{"translate": 0.06, "text_encoder_qk_norm": false, "beta1": 0.9, "batch_size": 256}
Rows from block 8 of the image encoder, named by matrix and row number. Rows with one number belong to one channel. Each number is 128 + 32 x the weight over its row's rms, rounded and kept within 0 to 255. All counts start at 0. After the name is the row's rms in percent of the matrix's.
# convs0: first 3x3 conv, stride 2 (encoder.blocks.8.convs.0.weight, 192x112x3x3, standardized in use), inputs 96-111, a 3x3 kernel for each
# convs1: second 3x3 conv (encoder.blocks.8.convs.1.weight, 192x192x3x3, standardized in use, transposed), outputs 90-104, a 3x3 kernel for each
convs0.135 099 [115 121  88 125 131 120 127 147 129 115 115 120 123 126 134 128 126 138 107  87  70 114 118  48 122 105  66 128 102  96 145 107 114 126 122 130 110 152 140 127 160 141 126 172 140 106 122 140 140 137 130 104 107 119 127 130 127 110 129 113 115 132 143 167 169 169 186 193 151 144 112 112 126 166 134 136 198 170 132 171 148 155 166  73 188 155  84 157 119  60 132 150 165 139 153 186 161 185 183 142 131 122 153 143 132 135 142 102 154 162 142 145 161 131 159 147 141 150 154  98 189 139 102 160 129  85 120 140 145 154 174 180 149 148 128 175 217 116 203 174  89 158 138 105]
convs0.136 092 [140 136 154 142 118 145 144 131 141 130 130 134 132 132 132 129 121 138 170 150 164 148 112 124 130 117 124 108  78  60 156 132 124 137 138 130  91  99 114 122  75 126 141 111 123  86  75  62  99 118  90 146 116 126 133 122 134 141 132 126 133 126 140 124 126 133 116 138 123  78  87  67 197 233 231 219 244 240 158 192 158 155 167 139 125 110  81 135 138 110  84  77  73  89  94 112  97 125 129 170 179 186 155 199 142 123 119 129 126 142 139 126 154 136 112 132  96 184 177 184 156 220 167 116 174 121  65  73 157 125 121 160 141 171 156 135 182 164 116 110 108 126 147 154]
convs0.137 104 [145 148 116 134 146 122 135 137 136 125 117 112 136 121 118 123 101 107 138 134 131 138 151 143 140 129 147 123 140 152 159 153 191 139 152 194 101 132 130 152 171 161 119 122 111 126 134 144 165 144 176 115 108 130 130 125 113  83 128 115 101 114 108 177 156 149 140 135 144 183 150 164 181 134 156 141 152 135 122 107  73 130 170 127 117 147 149 108 138 120 185 165 169 135 125 141  97  94 104 107 128 129 147  95  96 101  81 100 116 122 118  92  82 117 124 127 105  90  89  84 103 129 118  76 166  89 120 115 146 115 108 124 173 159 214 124 106  88 110  94  69 104  85  74]
convs0.138 098 [130 107 123 117 109  94 124  99 134 128 146 134 135 160 133 143 161 146 160 187 182 116 150 156  79 104 116 143 177 167 113 131 147  83  99  76 118 140 141  81 120  88  61 114 108 157 143 150 126 120 134 121 108 103 125 136 145 131 105 120 138 103 114 128 125 113 131  90  89  61  45  34 101  37  46  89  65  50 101 155 135 162 151 165 139 119 125 127 124  92  87 143 115  84 148 110 129 173 120 128 128 128 132 195 203 153 157 186 146 151 117 127 124  77 119 112 111  54  63 105 142 141 135 154 194 166 204 172 178 167 174 146 178 160 143  85 106 102 172 181  87 166 152  93]
convs0.139 095 [138 130 133 126 139 118 120 106 122 113 115 110 130 145 129 138 155 126 162 196 184 160 162 176 162 168 178 175 154 169 106 103 107 100 114  98 134 131 138 120 146 125 142 138 137 169 164 193 138 134 149 100 129 115 124 133 137 124 124 143 113 108 122 195 177 173 190 166 164 114 107  72 128 115 106  86  65  51  76  82  74 146 154 159  84  84 105 113  74  55 109 122 149  72 124 125  19  80  53 109 137 150 110 139 147 170 152 161 134 127 112 144 132 130 115 132 110 122 107 135 128 119  87 159 134 147 187 162 172 164 156 153 124 114 112 123 116 132 140 144 143 134 142 144]
convs0.140 097 [111 103 124 112 100 143 104  88 110 134 135 137 145 142 142 130 132 143 180 156 162 180 171 138 181 131 170 127 164 166 130 141 120 171 172 137 125 128 118 105 109 161 105  94 118 179 148 127 192 161 138 201 171 175 120 133 128 119 138 124 134 169 145 175 183 177 141 133 132 143 131 156  94 163 177  91 135 158 142 131 139  75 104 108 119 119  89 134 101 108  89 120 101  78 130 133 117 152 135 118 135 136 148 152 161 105 100 131 132 121 130 137 130 129 145 145 162 130 120  67 100 142 112  63 131  98 132 142  83  80  97  99 114 101 101 118 114 173 109 156 169 121 120 143]
convs0.141 098 [138 114 139 120 144 140 119 107 123 147 117 116 148 117 126 150 117 128 156 142 105 100 113  77 103 116  75 121  68  94 107  81 107 119  83 111 119 116 101 136 131 138 125 158 139 130 139 131 125 137 127 126 139 154 134 139 132 124 139 125 126 138 135  94 121  94  66  78  75 110 127 160  64  94 163  61  83 207  58  92 163 149 169 152 134 109 131 150 133 130 136  97 172 117 153 180  87 125 175 149 116 161 143 106 158 125 130 149 128 161 134 143 155 148 110 119 131 121 153 166 100 104 187 138 117 196 113 139 119 151 139 153 123 174 181 137 103 140 103 130 183 132 138 183]
convs0.142 106 [105 127  92  98 113  95 159 134 112 109 108 103 107  83 109 119 113 116 178 213 210 183 189 169 145 162 160 156 178 144 162 170 161 117 146 153 161 161 136 143 151 132 134 152 155 133 163 144 145 156 141 143 140 102 148 134 146 140 106 143 144 129 150 159 155 141 132 116  89 158 111  94 154 125 114 105 117  32 171 114  89 158 154 141 182 179 188 156 162 185 158 137 150 183 148 181 141 142 168 115  92  86 143  73 126 102 114 124 119 141 142 102 107 102 134 129 139 156 169 178 111 112 114 130 173 133 131 141  91 157 138 115 137  93 101 109  88  81  75  67  57 127 126 102]
convs0.143 099 [143  95 104 171 134  87 160 111  92 117 115 135 123 115 130  99 125 117 112 128 127  99 119 102 114 118 123 163 114 126 105  95 108 127 102 151 116 104 113 115 113 122 148 167 141 109 111 101  96 102 116 157 153 153 151 125 150 142 126 182 134 145 166 141 133 120 167 145  91 225 164 102 127 133 136 114  90 143 161 132 153 112 106  73 145 137 117 173 141 112 152  96  91 100 122 131 101 134 175 143 135 159 157  96 156 126 136 153 118 100 135 140 114 103 169 143 101 102 147 140 106 114 150  86 109 152 178 140 160 153 134 167 137 129 128 149 100  59 143 109  96 119 121 110]
convs0.144 104 [121 144 129 140 111 146 126 123 150 117 100 121 139 121 137 110  94 125  86 116 127  69  73  90  64 126 125 174 146 142 169 162 162 163 142 166 113  96  71  97  41  62  93  87  98 110 106  83  87 110  54 126 112 125 128 132 110 120 117 104 116 132 117 127  88 100  83  41  37 170  78 105 147 192 163 124 149 153 104 129 121 168 164 166 154 131 125 149 109 121 176 162 164 138 181 181 114 171 183 118  96 127 132 137 121 118 114 112 100 149 115 122 117 103 121 119  98 136 172 167 122 158 154  66 157 162 135 165 187 138 153 199 129 201 237 138 129 139 137 103 132 168 151 133]
convs0.145 101 [138 159 122 186 164 158 171 151 171 131 114 123 134 141 138 127 118 111 173 194 189 105 181 136  67 105 118  97 137 145 109 161 181 135 170 154 104 120  92 112 157 135 112  81  80  91  95 133  96 121 152  94 115 121 128 122 152 115 124 113 130 137 130 112 137 151 181 169 197 136  93 176 120 135 136 141 123 119 126  90 102 105 138 110 122 170 122 113 136 131 124 125 133 146 165 161  86 141  77 182 149 109 112 114  86 104  88  77 133 123  99 103 145 116 120 143 142 171 158 168 155 155 185 121  74 156 138 135 108 126 133 136 131 117 141  87 107 115 106 106 106 147 136 136]
convs0.146 102 [132 132 112 117 127  89 119 124 120 135 117 137 115  92 115 127 119 123  93  86 120  47  31  89 106 110 129 112 174 133 108 154 121  98 166 111 136 132 130 114 115 111 117  99 112 121 128 116 124  88  97 117  78  81 123 113 139 147 149 146 139 141 145 139 162 189 146 159 167 140 166 157 137 108  95 117  78  80  97  92 109 132 183 132 137 174 122 171 207 167 163 177 171 132 172 113 127 121  82 145  95 128 143 124 149 139 150 125 146 126 135 140 114 131 140 117 105 131 173 146  65 146 126 117 195 132 160 165 185 148  98 124 202 176 193 109 128 130  72 122 144  51  78 146]
convs0.147 100 [150 135 135 172 139 144 148 133 147 132 116 107 107  88  94 107  90  85 120 128 123 132 113 130 140 126 137 128 127 133 145 147 140 102 104 100 139 117 122 140 107 130 154  91 124  93 100  88 106  91 127 131 134 125 122 132 138 133 132 155 109 121 129 180 153 136 179 121 166 168 123 146 113 103 118 230 187 243 161 113 141 139 110 113 164 180 126 113 107  98 123 134 123 129 148 117  87 105 117 173 178 191 185 212 208 162 183 191 110 122 107 116 108  78 107 124 119 120 109 129 125 136 160  75  94 110 128 139  87 118 186  84 106 195 119 130  71 106  88  72  84 129 116 119]
convs0.148 100 [127 146 120 133 126 116 128 127 109 111 114 111 129 120 128 119 115 123 111 147 128 127 152 134 185 178 181  97  92 106 118  99 110  89  91 100 112 119 137  82 111 106  83  94  79 169 167 168 175 170 172 116 106 108 135 129 132 131 154 160 126 117 123 193 168 161 165 140 165 222 183 190 115  95 106  67  91  76  69  84  89 186 172 145 157 138 142 131 111  95 151 132 155  94 121 134  82 101 118  93 120 100  91  49  68  55  71  91 125 121 134 130 122 139 121 117 134 119  99 137 119 135 120  93 129 120 165 145 196 158 167 199 186 141 193 199 194 166 216 186 171 119 122 103]
convs0.149 091 [140 111 122 142 135 122 148 110 131 135 143 141 130 137 126 144 137 125  64  76  66 101  80  96 156 140 136 125 127 103 122 147 112 122 163 116  97 116 116 114 115 104 123 127 113 143 146 135 155 132 141 135 130 126 132 136 125 141 129 138 137 124 129  81 104 130  84 112 118 123 138 155 143 107 110 116  60 114  66  85 115  99  97 127  67 130 138 110 144 126  89 117  85 103  90  53 118  40  58 138 149 157 136 114 135 142 135 176 133 110 105 181 173 181 183 172 176 136 113  89 134  88 139  94 133 132 200 203 178 145 142  84 124  83 109  67  85 152 112 173 199 129 163 213]
convs0.150 098 [140 138 156 149 144 151 129 131 120 129 112 124 126 105 111 142 123 129 116 110 126 122 148 153 119 143 157 152 125 122 152 122 119 186 177 135 135 133 166  87 119 181 126 149 164  96  83  87  51  88  89 100 107 126 140 143 127 138 135 127 152 139 136 124  91 109  87 110  98  71  86 151 163 146 125 127 124 113 113 119 116 131 104 103 138 119 112 147 132 110  68 102 118 106 107 141 104 116 121 135 130 141 133 119 107 129 130 123 117 108 165 120 156 192 114 152 188 173 146 147  93 109 168  71  94 133 132 127 132 166 165 183 168 177 202 152 112  39 163 147  63 140 133  99]
convs0.151 098 [123 108  97 147  98 133 140 132 131 144 127 147 140 130 134 154 147 149 125 121 123 127 127  64 185 136  90 131 109  86 130 108 121 185 119 125 113  93 103 151 160 176 172 140 155 166 160 118 178 152 145 157 114 105 106 104 120 108 116  94 114 140 136 173 160 163 174 174 143 136  95 100  92 124 130 117 142 151 128 142 133 118 108  53 171 160 130 176 155 125 131 143 165 134 174 194 127 161 197 158 156 153 136 158 166 145 146 161 156 150 161 150 157 146 131 155 168 185 175 195 158 148 176 145 143 159  98  61  74 126  92 149  83  50  65 124 122 116 141 123 134  99 111 122]
convs0.152 103 [208 193 184 197 207 186 206 199 162 168 190 180 160 136 170 171 144 157 124 120 125 117 106  97  80  97  74 177 139 152 176 131 125 153 142 115 162 148 179 162 141 183 144 144 138 137 114 102 134 155 130 153 171 116 182 173 196 183 130 172 173 154 156 183 160 169 153 138 112 170 137 173 175 169 142 161 151 127 167 157 149 135 141 149 111 111 129 118 110 109 135 118  95  94 118  79 108  92  82 215 217 186 184 169 152 184 164 195 188 157 145 149 181 129 163 127 153 145 150 172 159 166 140 167 147 177 113 105 136 114 106 137  75  87  93 144  98 133 129  91 148 131  87 160]
convs0.153 100 [134 136 125 131 121 124 136 122 119 141 116 135 138 106 128 132 109 124  72 116 122 122 143 139 176 205 194 135 133 152 124 144 177 197 178 232 110  88 121  92 100  91 127 118 123  91 124  92 132 104 132 121 130 165 105 122 116 145 149 151 127 142 135 120 121 135 117 154 146 114 163 156 132 148 138 123 115 157 111  72  93 149 115 103 142 126 125 174 144 149  95  91  76  86  93  45 146 124 132 124 131 160 123 105 132 113 125 124 129 129 129 152 139 143 119 118 130 116 143 144 108 116 135  92  65 107 119 159 141 109 162  93 118 139 131 156 179 123 131 135 117 122 119 128]
convs0.154 102 [132 135 109 142 132 117 131 121  95 158 144 159 150 129 138 126 121 118 118 140 151 128 134 149 134 167 180 155 165 167 103 137 122 135 172 178  95 108 142  69  96  95  95 112 142  65 105 100 128 120 102 112 115 131 163 162 153 150 138 161 148 163 145 127 158 171  98 119 109 185 169 169 156 126 132 119 100  57 125 125  71 112 131 117 133 136 131 130 194 204 117  96  80  96  84 109 131 165 195 136 131 130 127 100 119  92 107  79 133 122 144 136 131 145 175 160 166 163 159 165 103 125 142 153 170 193 144 150 160 115 159 129 147 161 160 161 135 117  90  78  68  69  49  89]
convs0.155 100 [144 143 132 192 169 133 143 149 113 136 141 155 113 149 143 126 146 149 112 100 129  90  69  86  92 102 118  94 104  97  77  96 136  45  62  78 132 147 151 160 136 115 137 138 121 147 193 192 102 168 208 127 171 173 129 145 128 107 127 128 112 118 125  64 132  99  81 107  94  82 166 114 121  76  16 170 102   3 117 108  50 124 108 113  97 100 126  79  97  93 167 159 188 142 133 171 134 140 155 166 169 105 150 119  96 169 156  89 110 132  97 115 131 136  83 139  90 168 189 103 141 175  99 122 119 107 120 132  97 144 138 137 161 152 111 128 143 137 126 128 137 105 128 114]
convs0.156 101 [145 144 125 151 122 105 153 129 107 142 119 131 138 133 145 140 133 146 155 165 152 105 128 129 138  95 110 160 164 188 143 129 182 154 151 136 142 137 109 131 149 111 147 125  67 134 141 159  75  84 116  92 115 157 133 150 159 124 160 148 136 148 161  84 117 111  65  55  64  70  86 124 149 127 120 114  87  49 106 137 103 116 147 143 131 127 132 123 143 129  40  93 139 106 154 199 113 204 204 113 135 116 107 113 128  95 144 152 118 121 111 103 109 109 103 152 135 124 105 145  81 114 189 130 128 141  90 114  82 115 128 121 117 152 152  74  80 168 111  96 184  94 127 183]
convs0.157 103 [114 131 115 147 145 114 123 126 148 117 108 121 130 130 133 126 126 133 179 189 186 150 144 151  90 105 100 123  96  98 136 120 147 108  82  93  96  80  73 100 116 130  80  29  64 141 128 112  89  73  47 137 105  81 119 107 107 124 115  95 130 123 125 144 143 137  93  78  93  42  41  46 128 146 100 144 148 126 112 126  98 133 161 130 129 161 128 105 122 145 140 135 129 174 146 171 158 150 159 114 153  71  97 143 106 151 129 110 159 158 131 154 112 114 134 119 119 143 105  87 158 181 159 132 108 122 165 164 140 194 150 187 182 155 167 114 128 117  68  66  85  74 115 134]
convs0.158 105 [144 156 133 155 146 122 142 131 110 147 119 145 123 100 117 125  95 119  57  46  68  83  75 109 112 118 136  79  63  89 139 139 161  80  91 108 113  96 122 112 133 169 114 115 142 128 106  85 205 190 172 198 172 219 155 145 134 144 124 124 130 127 107 101  84 108 100  89  72 172 158 150 104 117 140 109 103 103 111 125  95 123 116 109 133 123 129 126 116 145 107  59  47  93 146 137 134 171 153 145 157 165 104 137 165  93 154 111 107 118  72 153 128 136 122 132  86 126 103 121  93  83 121  96 130 126 115 101 120 111 148 186 110 171 195 150  93 164 162 121 159 153 120 141]
convs0.159 099 [134 118  81 140  94 116 143 146 135 111 126 121 114 111 137 133 132 150 149 119 143 107 118  72 158 138 130 124  89  78  98  47  62 143 102  57 110 120 113  97  79 131 123 138 121 114 130 155 132 154 137 106  77  97 133 138 137 144 138 113 147 148 150 171 189 203 189 185 187 173 126 133 111 110 142 111 124 140 140 138 162 154 167 111 168 165 117 174 137 111 150 121 160 127 126 174 104 128 139 133 128 119 102 120 139 134 134 157 159 155 164 148 164 177 142 156 177 162 146 145 166 149 153 136 125 123 102 122 145 108 136 186  99 112 126 182 206 125 210 194 110 146 148 114]
convs1.135 093 [113 120 110 101 126 147 115 116 152 138  97  66 122 140  92 129 170 147 135 133 149 105 129 138  69 124  68 154  46  71 132  88 109 157 125 108 101 118 110 109 112  94  94  94 111  78 146  99 173 111 125 144 144 137 144 127 109 130 106 106 130 147 161 113  85 110  87 104  81  85 117 107 196  89  75 148  87 104 151  95 134 146 120 134  91  89 187  88  72 117 108 124 120 138 111 133  99 117 142 147 132 144  96 109 114 124 118 162 136 105 140 144  91 126 105  82 128  93  85 107 116  85  91 115  86 110  82 105 146 111  86 133 119 147 163]
convs1.136 098 [102 113 112 105  76  95 120 109 108 149 159 153 149 122 133 125 132 166 118 132 143  91 107 123 179 167 157  89  48  83 108 109 100 127 130 112 141 117 116 155 147 138 153 115 175 111 122 132 123 102  84 114 153 145 128  88 169  65 129 131  72 137 120 107 114 115  75 122  93  94 123 123 185 121 134 162 116 157 165 140 162  93  83 132  51  89 151  79 135 176  94 104 102  78 112  95  19  49  31 129 139 132 102 113 110 115 121 124 139 158 189 162 154 182 138 107 100 150 122 148 135  95 128 130 114 130 144 126 103 106 123 123 143 124 164]
convs1.137 100 [115 125 124  95  68  50  83  74  56  85  93 106  70  78  86  87  76  87 185 165 167 170 143 153 109  63  74 126  96 110 129  89  96 113  73 100 131 122 153 137  84 107 117  62 103  77  68  66 137 108 124 116 117 146 147 115 179 120  96 136 165 118 137 167 167 180 113 115 126 161 160 192 136 121 106  77  68  70  76  68  46 119 173 144 123 140  97 124 143 134 166 150 155 117  74  87  81  64  78 165 163 155 138 120 137 139 141 140 101 136 103 157 154 163 158 126 105 183 163 161  58  95  91 128 104 120 138 150 139 137 156 142 181 191 178]
convs1.138 101 [148 125 141 101 104  93 136 120 138 140 117 114  86  82  81 122 121 129  98  92  90 151 117 113 158 184 167 111 145 119  99 117  95 129 103  79  94  95 141 166 136 165 173 148 112 108  81 109 164 129 170 126  84 128  76 108  98 125 126 117 146 119 158  81  92  97 157 189 207 121 120 105 144 166 153 148 129 108 173 170 152 110 110 175 110  96 146 121  54  58 152 159 137 102 122 110 117 116 141  90 105 125  93 136 136  66  77 116 140 126 177 176 151 163 180 166 165  53  71  35 128 100  62  96 125 109 139 162 186 120 125 161 120 118  77]
convs1.139 102 [140 133 153  94 101  69 158 172 150 130  98 119 134 124 148 144 152 155 114 119 117 167 152 150 216 234 216 109 167 167  35  77  77 109  89 128  95  98 143 169 144 107 203 177 137 182 112 151 129 148 139 126  68 114 128 157 135 125  88 125 154 140 184  89  95  89 157 179 179 116 112  93 117 154 144 158 168 133 186 219 209 101 169 170 117 134 126 118 106  90 140 145 110 108 112 114 140 143 151 100 106 117  96 111 109  67  63  92  93 111  96 163 149 145 150 141 114  91  53  70 127 126 121 101 106 154 163 161 178 124  98 114 103 104  85]
convs1.140 103 [148 206 147 118 151 180 112  67 102 155 114  88 128 131 102 159 170 149 126 123 119 160 152 111  99 133  67 179 125  67 162 125 149 186 131 158  87  99  44 108 133 108  97 122 134 138 147 116 135 138 157 120 139 162 161 150  77 185 147  99 169 166 145 126 108  64 150 156 131  97 111  79 219 147 123 126 114 148 153 150 145 139 138 173 146 120 154 147 123 117 164 152 160 124 110 150  85  84 136 150 148 156 129 135 135 141 119 128 107 120 146  73 110 149 164 157 180  81 131  61 131 137  94 152 151 127 136 101 168 157 103 166 171 133  96]
convs1.141 101 [121 149 115 120 114 128 116  99 118 127 167 120 139 172 147 119 157 129  89 124  97 152 125 134 157 100 102 130 170 114 104 161 152 112 128 145 159 132 164 124 150 169 106 115 150 135 129 118  81 150 142 166 108 113 198 180 140 171 113 112 185 119 131 130 160 178 151 182 159 157 205 148 156 157 109 135 139 127 113 183 146 135 120 182 115 176 226  88 135 167 127 167 175 130 143 134 124 131 112 152 140 136 148 142 141 135 135 126 102 162 167  70 121 108 144 117 184 175 170 192  74 116 144 120  95 143  88 104 112  99 175 160 124 202 185]
convs1.142 096 [132 116 112 127 128 132 145 131 141 158 164 155 179 163 152 161 142 135 146 153 162 118 111 112 132 119 117 135  94 168 120  89 114 123  73 102 146 149 138 117 110 116 158 134 129 213 183 122 209 176 114 183 136 131 175 111 123 178 134 141 162 116 118 126 127 152 123 116 138 116 122 120 143 121 142 136 163 170 131 166 168 109 161 163 124 162 163 142 153 167 163 167 129 156 167 121 177 190 125 146 129 129 147 132 139 142 138 141 128 144 168 134 111  88 140 143 112 123  81 114 124  93 110 126 100 121 130 156 145 125 193 168  89 136 122]
convs1.143 101 [136 160 145 154 190 150 124 165 157 133 127 106 123 129 139 137 150 133 125 117 126 108 126 130 136 134 158 162 121 117 171 172 159 198 136 163 167 178 172 173 131 157 131 154 167 165 151 158 121 152 187 172 117 149 166 150 170 188 199 121 215 132 153 154 159 161 142 159 153 180 153 160 163 126 121 175 143 165 147 170 148 150 118  87 135 136 114 118 132  84 169 171 169 159 161 122 152 199 164 130 119 100 138 152 140 127 137 140 135 109 115 131 117 135 146 143 160 107 145 147 143 132 162 149 124 129 149 122 153 160 181 181 168 138 155]
convs1.144 100 [108 135 165  72 121 180  92  95 185 114 183 148  91 121  93  92  97  84 119 121 120 121  94  93 106 103 100 137 103 111 133 141 135 166 141 138 104 138 160  93 158 167 128 161 163  50 150 128  94 129 133 157 124  83 130 101 131 155 135 114 153 168 139 113  94 110 103 133  93 142 173 124 107  99 122 127 132 179  96 148 146 119 136 161  95 124 190  81 145 142 149 126 127 211 164 137 196 156 153 129 135 106 141 116 112 126 112 114 124 136 185 149 137 180 155 112 158 100 114 117 142 158 152 157 142 123 119  95 105  95 122  78  97 135 106]
convs1.145 105 [125  85 127 143  99 112 177 132 118 131 168 129 132 173 145 131 154 152 128 146 149 177 141 178 108  94 130 124 117 154 141 119 122 117 170 172 104 155 111  86 135 108 100 151  89 180  84 119 147 160 134 142 182 128 125 176 149 116 103 148 124 158 170  73 122 115  95 129 108  79 121 121  97 159 139  86 150 149 121 145 100  91 109 137  83  71  87 110 127 106 159 112 155 114 123 114 106 122 106 119 131 155 127 122 131 126 110 113 109 146  93 159 185 151 188  98 148  94 168 175 138 181 192 132 123 133 125 151 147 130 127  91 170 166 137]
convs1.146 098 [166 170 172 137 118 173 116 132 153 164 164 170 125  95 148 106  60 119 137 156 158 131 153 172  89 104 141 185 148 148 172 156 163 137 135 146 162 215 184 183 200 205 155 154 162 197 163 193 175 175 175 143 107 177 144 117 182 144 140 151 129 206 160 143 100 141 122  89 124 171 175 168 161 177 174 195 196 155 108 113 130 158 143  97 140 125 132 169 147 156 148 147 141 154 118 141 148  88 124 110 105 109 158 145 147 155 152 155 109 140 111 112 116 132 139 105 109 169 175 125 110 159 114 100 140 124 107 133 143 154 163 149 183 171 179]
convs1.147 094 [133 109 102 159 139 163 165 168 167 146 144 139 165 130 150 144 135 140 176 176 187 193 176 169 150 102  90 139 142 136 131 133 136 120 110 139 152 134 153 135 154 160 166 174 156 166 147 128 187 181 145 135 124 148 167 182 182 147 177 135 172 135 142  97  92  97 144 156 132 138 136 137 145 144 175 170 164 151 191 194 179 129 107  82 119 100 116 116 119 121 144 125 104 128 143 144 155 156 126 129 137 142 132 142 138 125 114 117 102  90 103 120 142 119 155 151 131 130 146 153 171 198 196 137 135 156 155 160 129 148 145 124 139 144 153]
convs1.148 101 [135 131 133 128 125  99 128 122  81 141 113 119 139 150 136 123 142 132 155 150 150 131 109  96  89  65  65 138 151 138 115 125  83 113  73  61 132 155 108 185 141 148  83  40  68 137 155 124 112  94 108  99  38 120 161 142 191 163  87 162 204 132 143 194 213 207 170 176 184 190 192 164 121 114 115 131 116 110 116 118 116 126 157 102 132 146 102  69 121 133 129 161 150 135 107  98 121 123  86 167 155 148 137 123 120 128 129 120 125 111 149 117 111 185  87  76  99 124 124 135 115 144 135 147 137 119 118 117 143 109 115 110 103  90 116]
convs1.149 089 [156 136 142 144  97 122 146 154 130 116  84  93 139 126 147 138 134 146 113  94  92 127 130 147 184 195 177 119 184 103 119 143  98 144 143 138  97  94  97 105  75 112 154 125  78  92 126 133 148 114 154 132 157 144 114 153 142 102 111 101 131 116 139  87  65  76 109 112 116  86  98  90 140 180 157 132 140 124 121 127 139  90 145 223 131 160 191 114  71  99 110 122 118 122  66  83 144 106 114 123 129 126 130 102 107 106  93  99 118 132 138 108  83 108 193 201 139 174 149 164 104 113  95 136 130  93 176 183 169 140  91 135 148  81 114]
convs1.150 102 [ 98 149 114 102 136 155 153 128 127 153 108 132 117 129 127 136 154 144 136 170 142 119 159 121 117 182 138 189 171 132 155 191 175 156 209 163 113 138  89 163 142 157 143 148 117 166 183 161 103 140 201 119 148 179 135 163 160 167 179 133 191 186 149 148 146 116 149 137 136 129 154 139 208 130 129 151 107 142 172 130 141 167 135 102 157 162 134 113 107 154 160 147 162 154 141 173 126 143 184 139 140 119 149 130  87 137 121  87 107  99 145  72 111 134 128 149 156 132 166 139  92 137  81 105 161 131  82 118 117 110 116 118 138 139 103]
convs1.151 098 [108 147 113 158 172 159 171 177 206 117 129 107 153 213 186 187 219 228 104 121 152 111 102 112  78 143  79 174  67  94 167 115 138 172 105 123  90 103  59 100 150 122  47  95 106 140 148  77 148 181 121 138 156 127 109 157  69 142 105  80 104 134 169  81 101  94  79 108 124  74  89  77 192  89  81 129 124 138 120 127 142 102 111 135  88  84 144 112 146  71 184 150 195 126  83 122  79  84 105  94 110 102  90 100  93 146 127 124  95  89 127 109 115 139 136 104 130  50 136  57 152 115 115 116  91  80 114 107 152 128  89 161 128 146 165]
convs1.152 090 [145 147 143 148 145 143 144 144 145 162 158 156 162 156 158 158 157 155 146 145 145 142 142 140 142 144 142 147 146 143 141 142 138 142 142 145 139 138 144 143 142 143 142 142 136 201 203 200 178 201 187 197 198 200 188 194 192 197 190 189 192 192 189 134 134 136 135 137 135 135 134 138 171 165 169 175 169 177 181 174 174 132 131 132 126 128 126 125 130 131 140 142 143 144 140 147 139 140 142 130 130 134 131 128 129 128 128 130 135 130 131 140 136 134 137 137 142 135 136 133 138 136 135 138 135 135 134 135 124 128 141 140 136 140 139]
convs1.153 104 [139 154 151 163 132 127 166 119 115 159 175 146  97 108 115  97  78 104 122 138 141 100 112  79 111  84  88 120 154 174 123 123 108 157 151 137 154 168 168 124 153 154 109 139 157 175 190 160 190 148 160 146  68 173 128 125 146 141 126 131 145 159  96 129  87 105  98 101  76 122 112 105 136 144 146 142 147 153 147 143 152 140 146 101 119 122 123 137 162 151 125 118 124 162 147 108 178 167 130 143 147 138 150 142 142 157 148 148 118 129 145 111 110  97  88 103 123 192 204 193 181 199 165 103 143  97 186 154 146  92 108  66  75  81  66]
convs1.154 097 [132 155 133 169 189 146 100 107 115 174 207 202 126 138 173 113  92 131 153 130 143 113 103 105  94  43  88 152 145 123 173 162 134 129 141 100 153 188 135 158 184 154  99 102 123 140 109 143 174 160 190 102  77 122 170 149 197 153 157 166 160 170 119 142 133 144 153 134 142 157 149 128 146 129 149 103 122 153 123 152 168 148 133 133 143 130 134 149 146 140 109 132 149 118  86  89 169 132 125 152 125 118 179 151 114 166 139 116 113 163 121  96 123 157 111  94 101 146 121 110 175 159 168 114 128 107 163 166 161 168 200 169 108 138  96]
convs1.155 102 [168 180 113 189 168 120 181 104 121 192 184 154 163 164 144 121 108 126 118 117 107 125 147 163 181 150 138 128 211 182 121 215 149 109 196 169 180 121 113 156  91  68 116  37  87 170 110 120  96 119 144  64  68 136 148 120 147  81 112 130 102 111 145 117 125 130 177 143 172 166 150 144 185 185 138 161 136  99 221 145 154 147 130 142  85 105  98  65  81 126 152 161 160 127 153 162 142 167 173  89  83  78  92 121  70  91  99  85 110 113 135  83  58 102 173 157 139 163 149 165 156 140 113 136 132 146 140 148 117 147 136 101 173 166 153]
convs1.156 105 [145 138 138 132 121 113  81  88 114 102 159 137 150 198 143 152 194 140 111 137 117 102 100 151 146 103 119  90 199 127 119 124  88 115 100 116 121 143 185  86 137 129  83 126 121 125 135 156 105 157 182 169 161 137 162 186 155 183 153 129 190 135 144  87 138 135 137 165 157 108 159 113 142 138 113 109 134 129 134 155 153 139 107 146  90 131 157  69 109 112 159 174 204 123 120 150 109 114 145 115  90  61 109 101  73  77  95 104 121 169 173 145 169 181 153 113 204 150 189 183  86 100 161 185 101 174 128  87 120 109 110 160 108 122 160]
convs1.157 096 [100 115 153  80 118 126 106 119 152 163 160 145 117 127  96 112  97  89 123 118 133 125 131 144 124 101  99  96 104 116 135 152 133 134 155 118 126 130 150 121 129 127  96  74  95 125 142 113 133 153 105  92 132  93 106 102  97 120  93 123 118  87 143  63  95  89 103 142 132 105 117  90 122  82 115 108 127 139 140 154 184 112  80 113  61 102 123  52 133 112 141 144 115 157 163 120 134 132 120 126 124 134  92  88 103  93  86 100 104 109 142 162 151 198 165 140 148  99 114 125 207 194 179 121 118 104 181 123 135 104  73  57  54  91 105]
convs1.158 104 [131 205 144 165 203 217 129 125 154 132 130 107 160 125 139 161 166 157 119 112 123 162 157 142 116  98  92 147 186  99 153 132  92 141 199 166 132 118 102 143 125 135 139 177 160  67 100  79 145 135 185 200 101 146 114 127 151 157 196 151 176 154 112 160 167 160 176 176 137 174 146 145 204 199 188 157 129 130 187 198 125 125 120 165 103 106 156 135 121 175 184 176 162 145 136 141 130 130 109 145 146 111 110 113 105 129 105 111 129 149 134 103  87  94 183 173 157 136 139 118 111  98 117 142 142 122 122 123 124 136 162 138 138 134 117]
convs1.159 097 [129 132  88 154 181 129 165 142 137 137 116  95 151 172 142 140 163 155 123 128 129  64  95  72  68 130  59 172  33  96 156 104 127 145 126 135 150 137  72 152 148  98 131  96 102 105 146 118 152 125 126 120 133 160 153 120 108 140  91 116 134 132 172 118 113 123  66  91  96 103 121 105 201 125 103 147 139 136 133  90 122 112  93 135  67  92 183  88 132 137 125 148 151 119  96 101  90  95  79 121 121 145 103 115 124 143 126 142 149 105 148  89  55 130 110  95  90 127 107 112 144  75 128 100 102  84  47 102 110  88 112 130 118 154 152]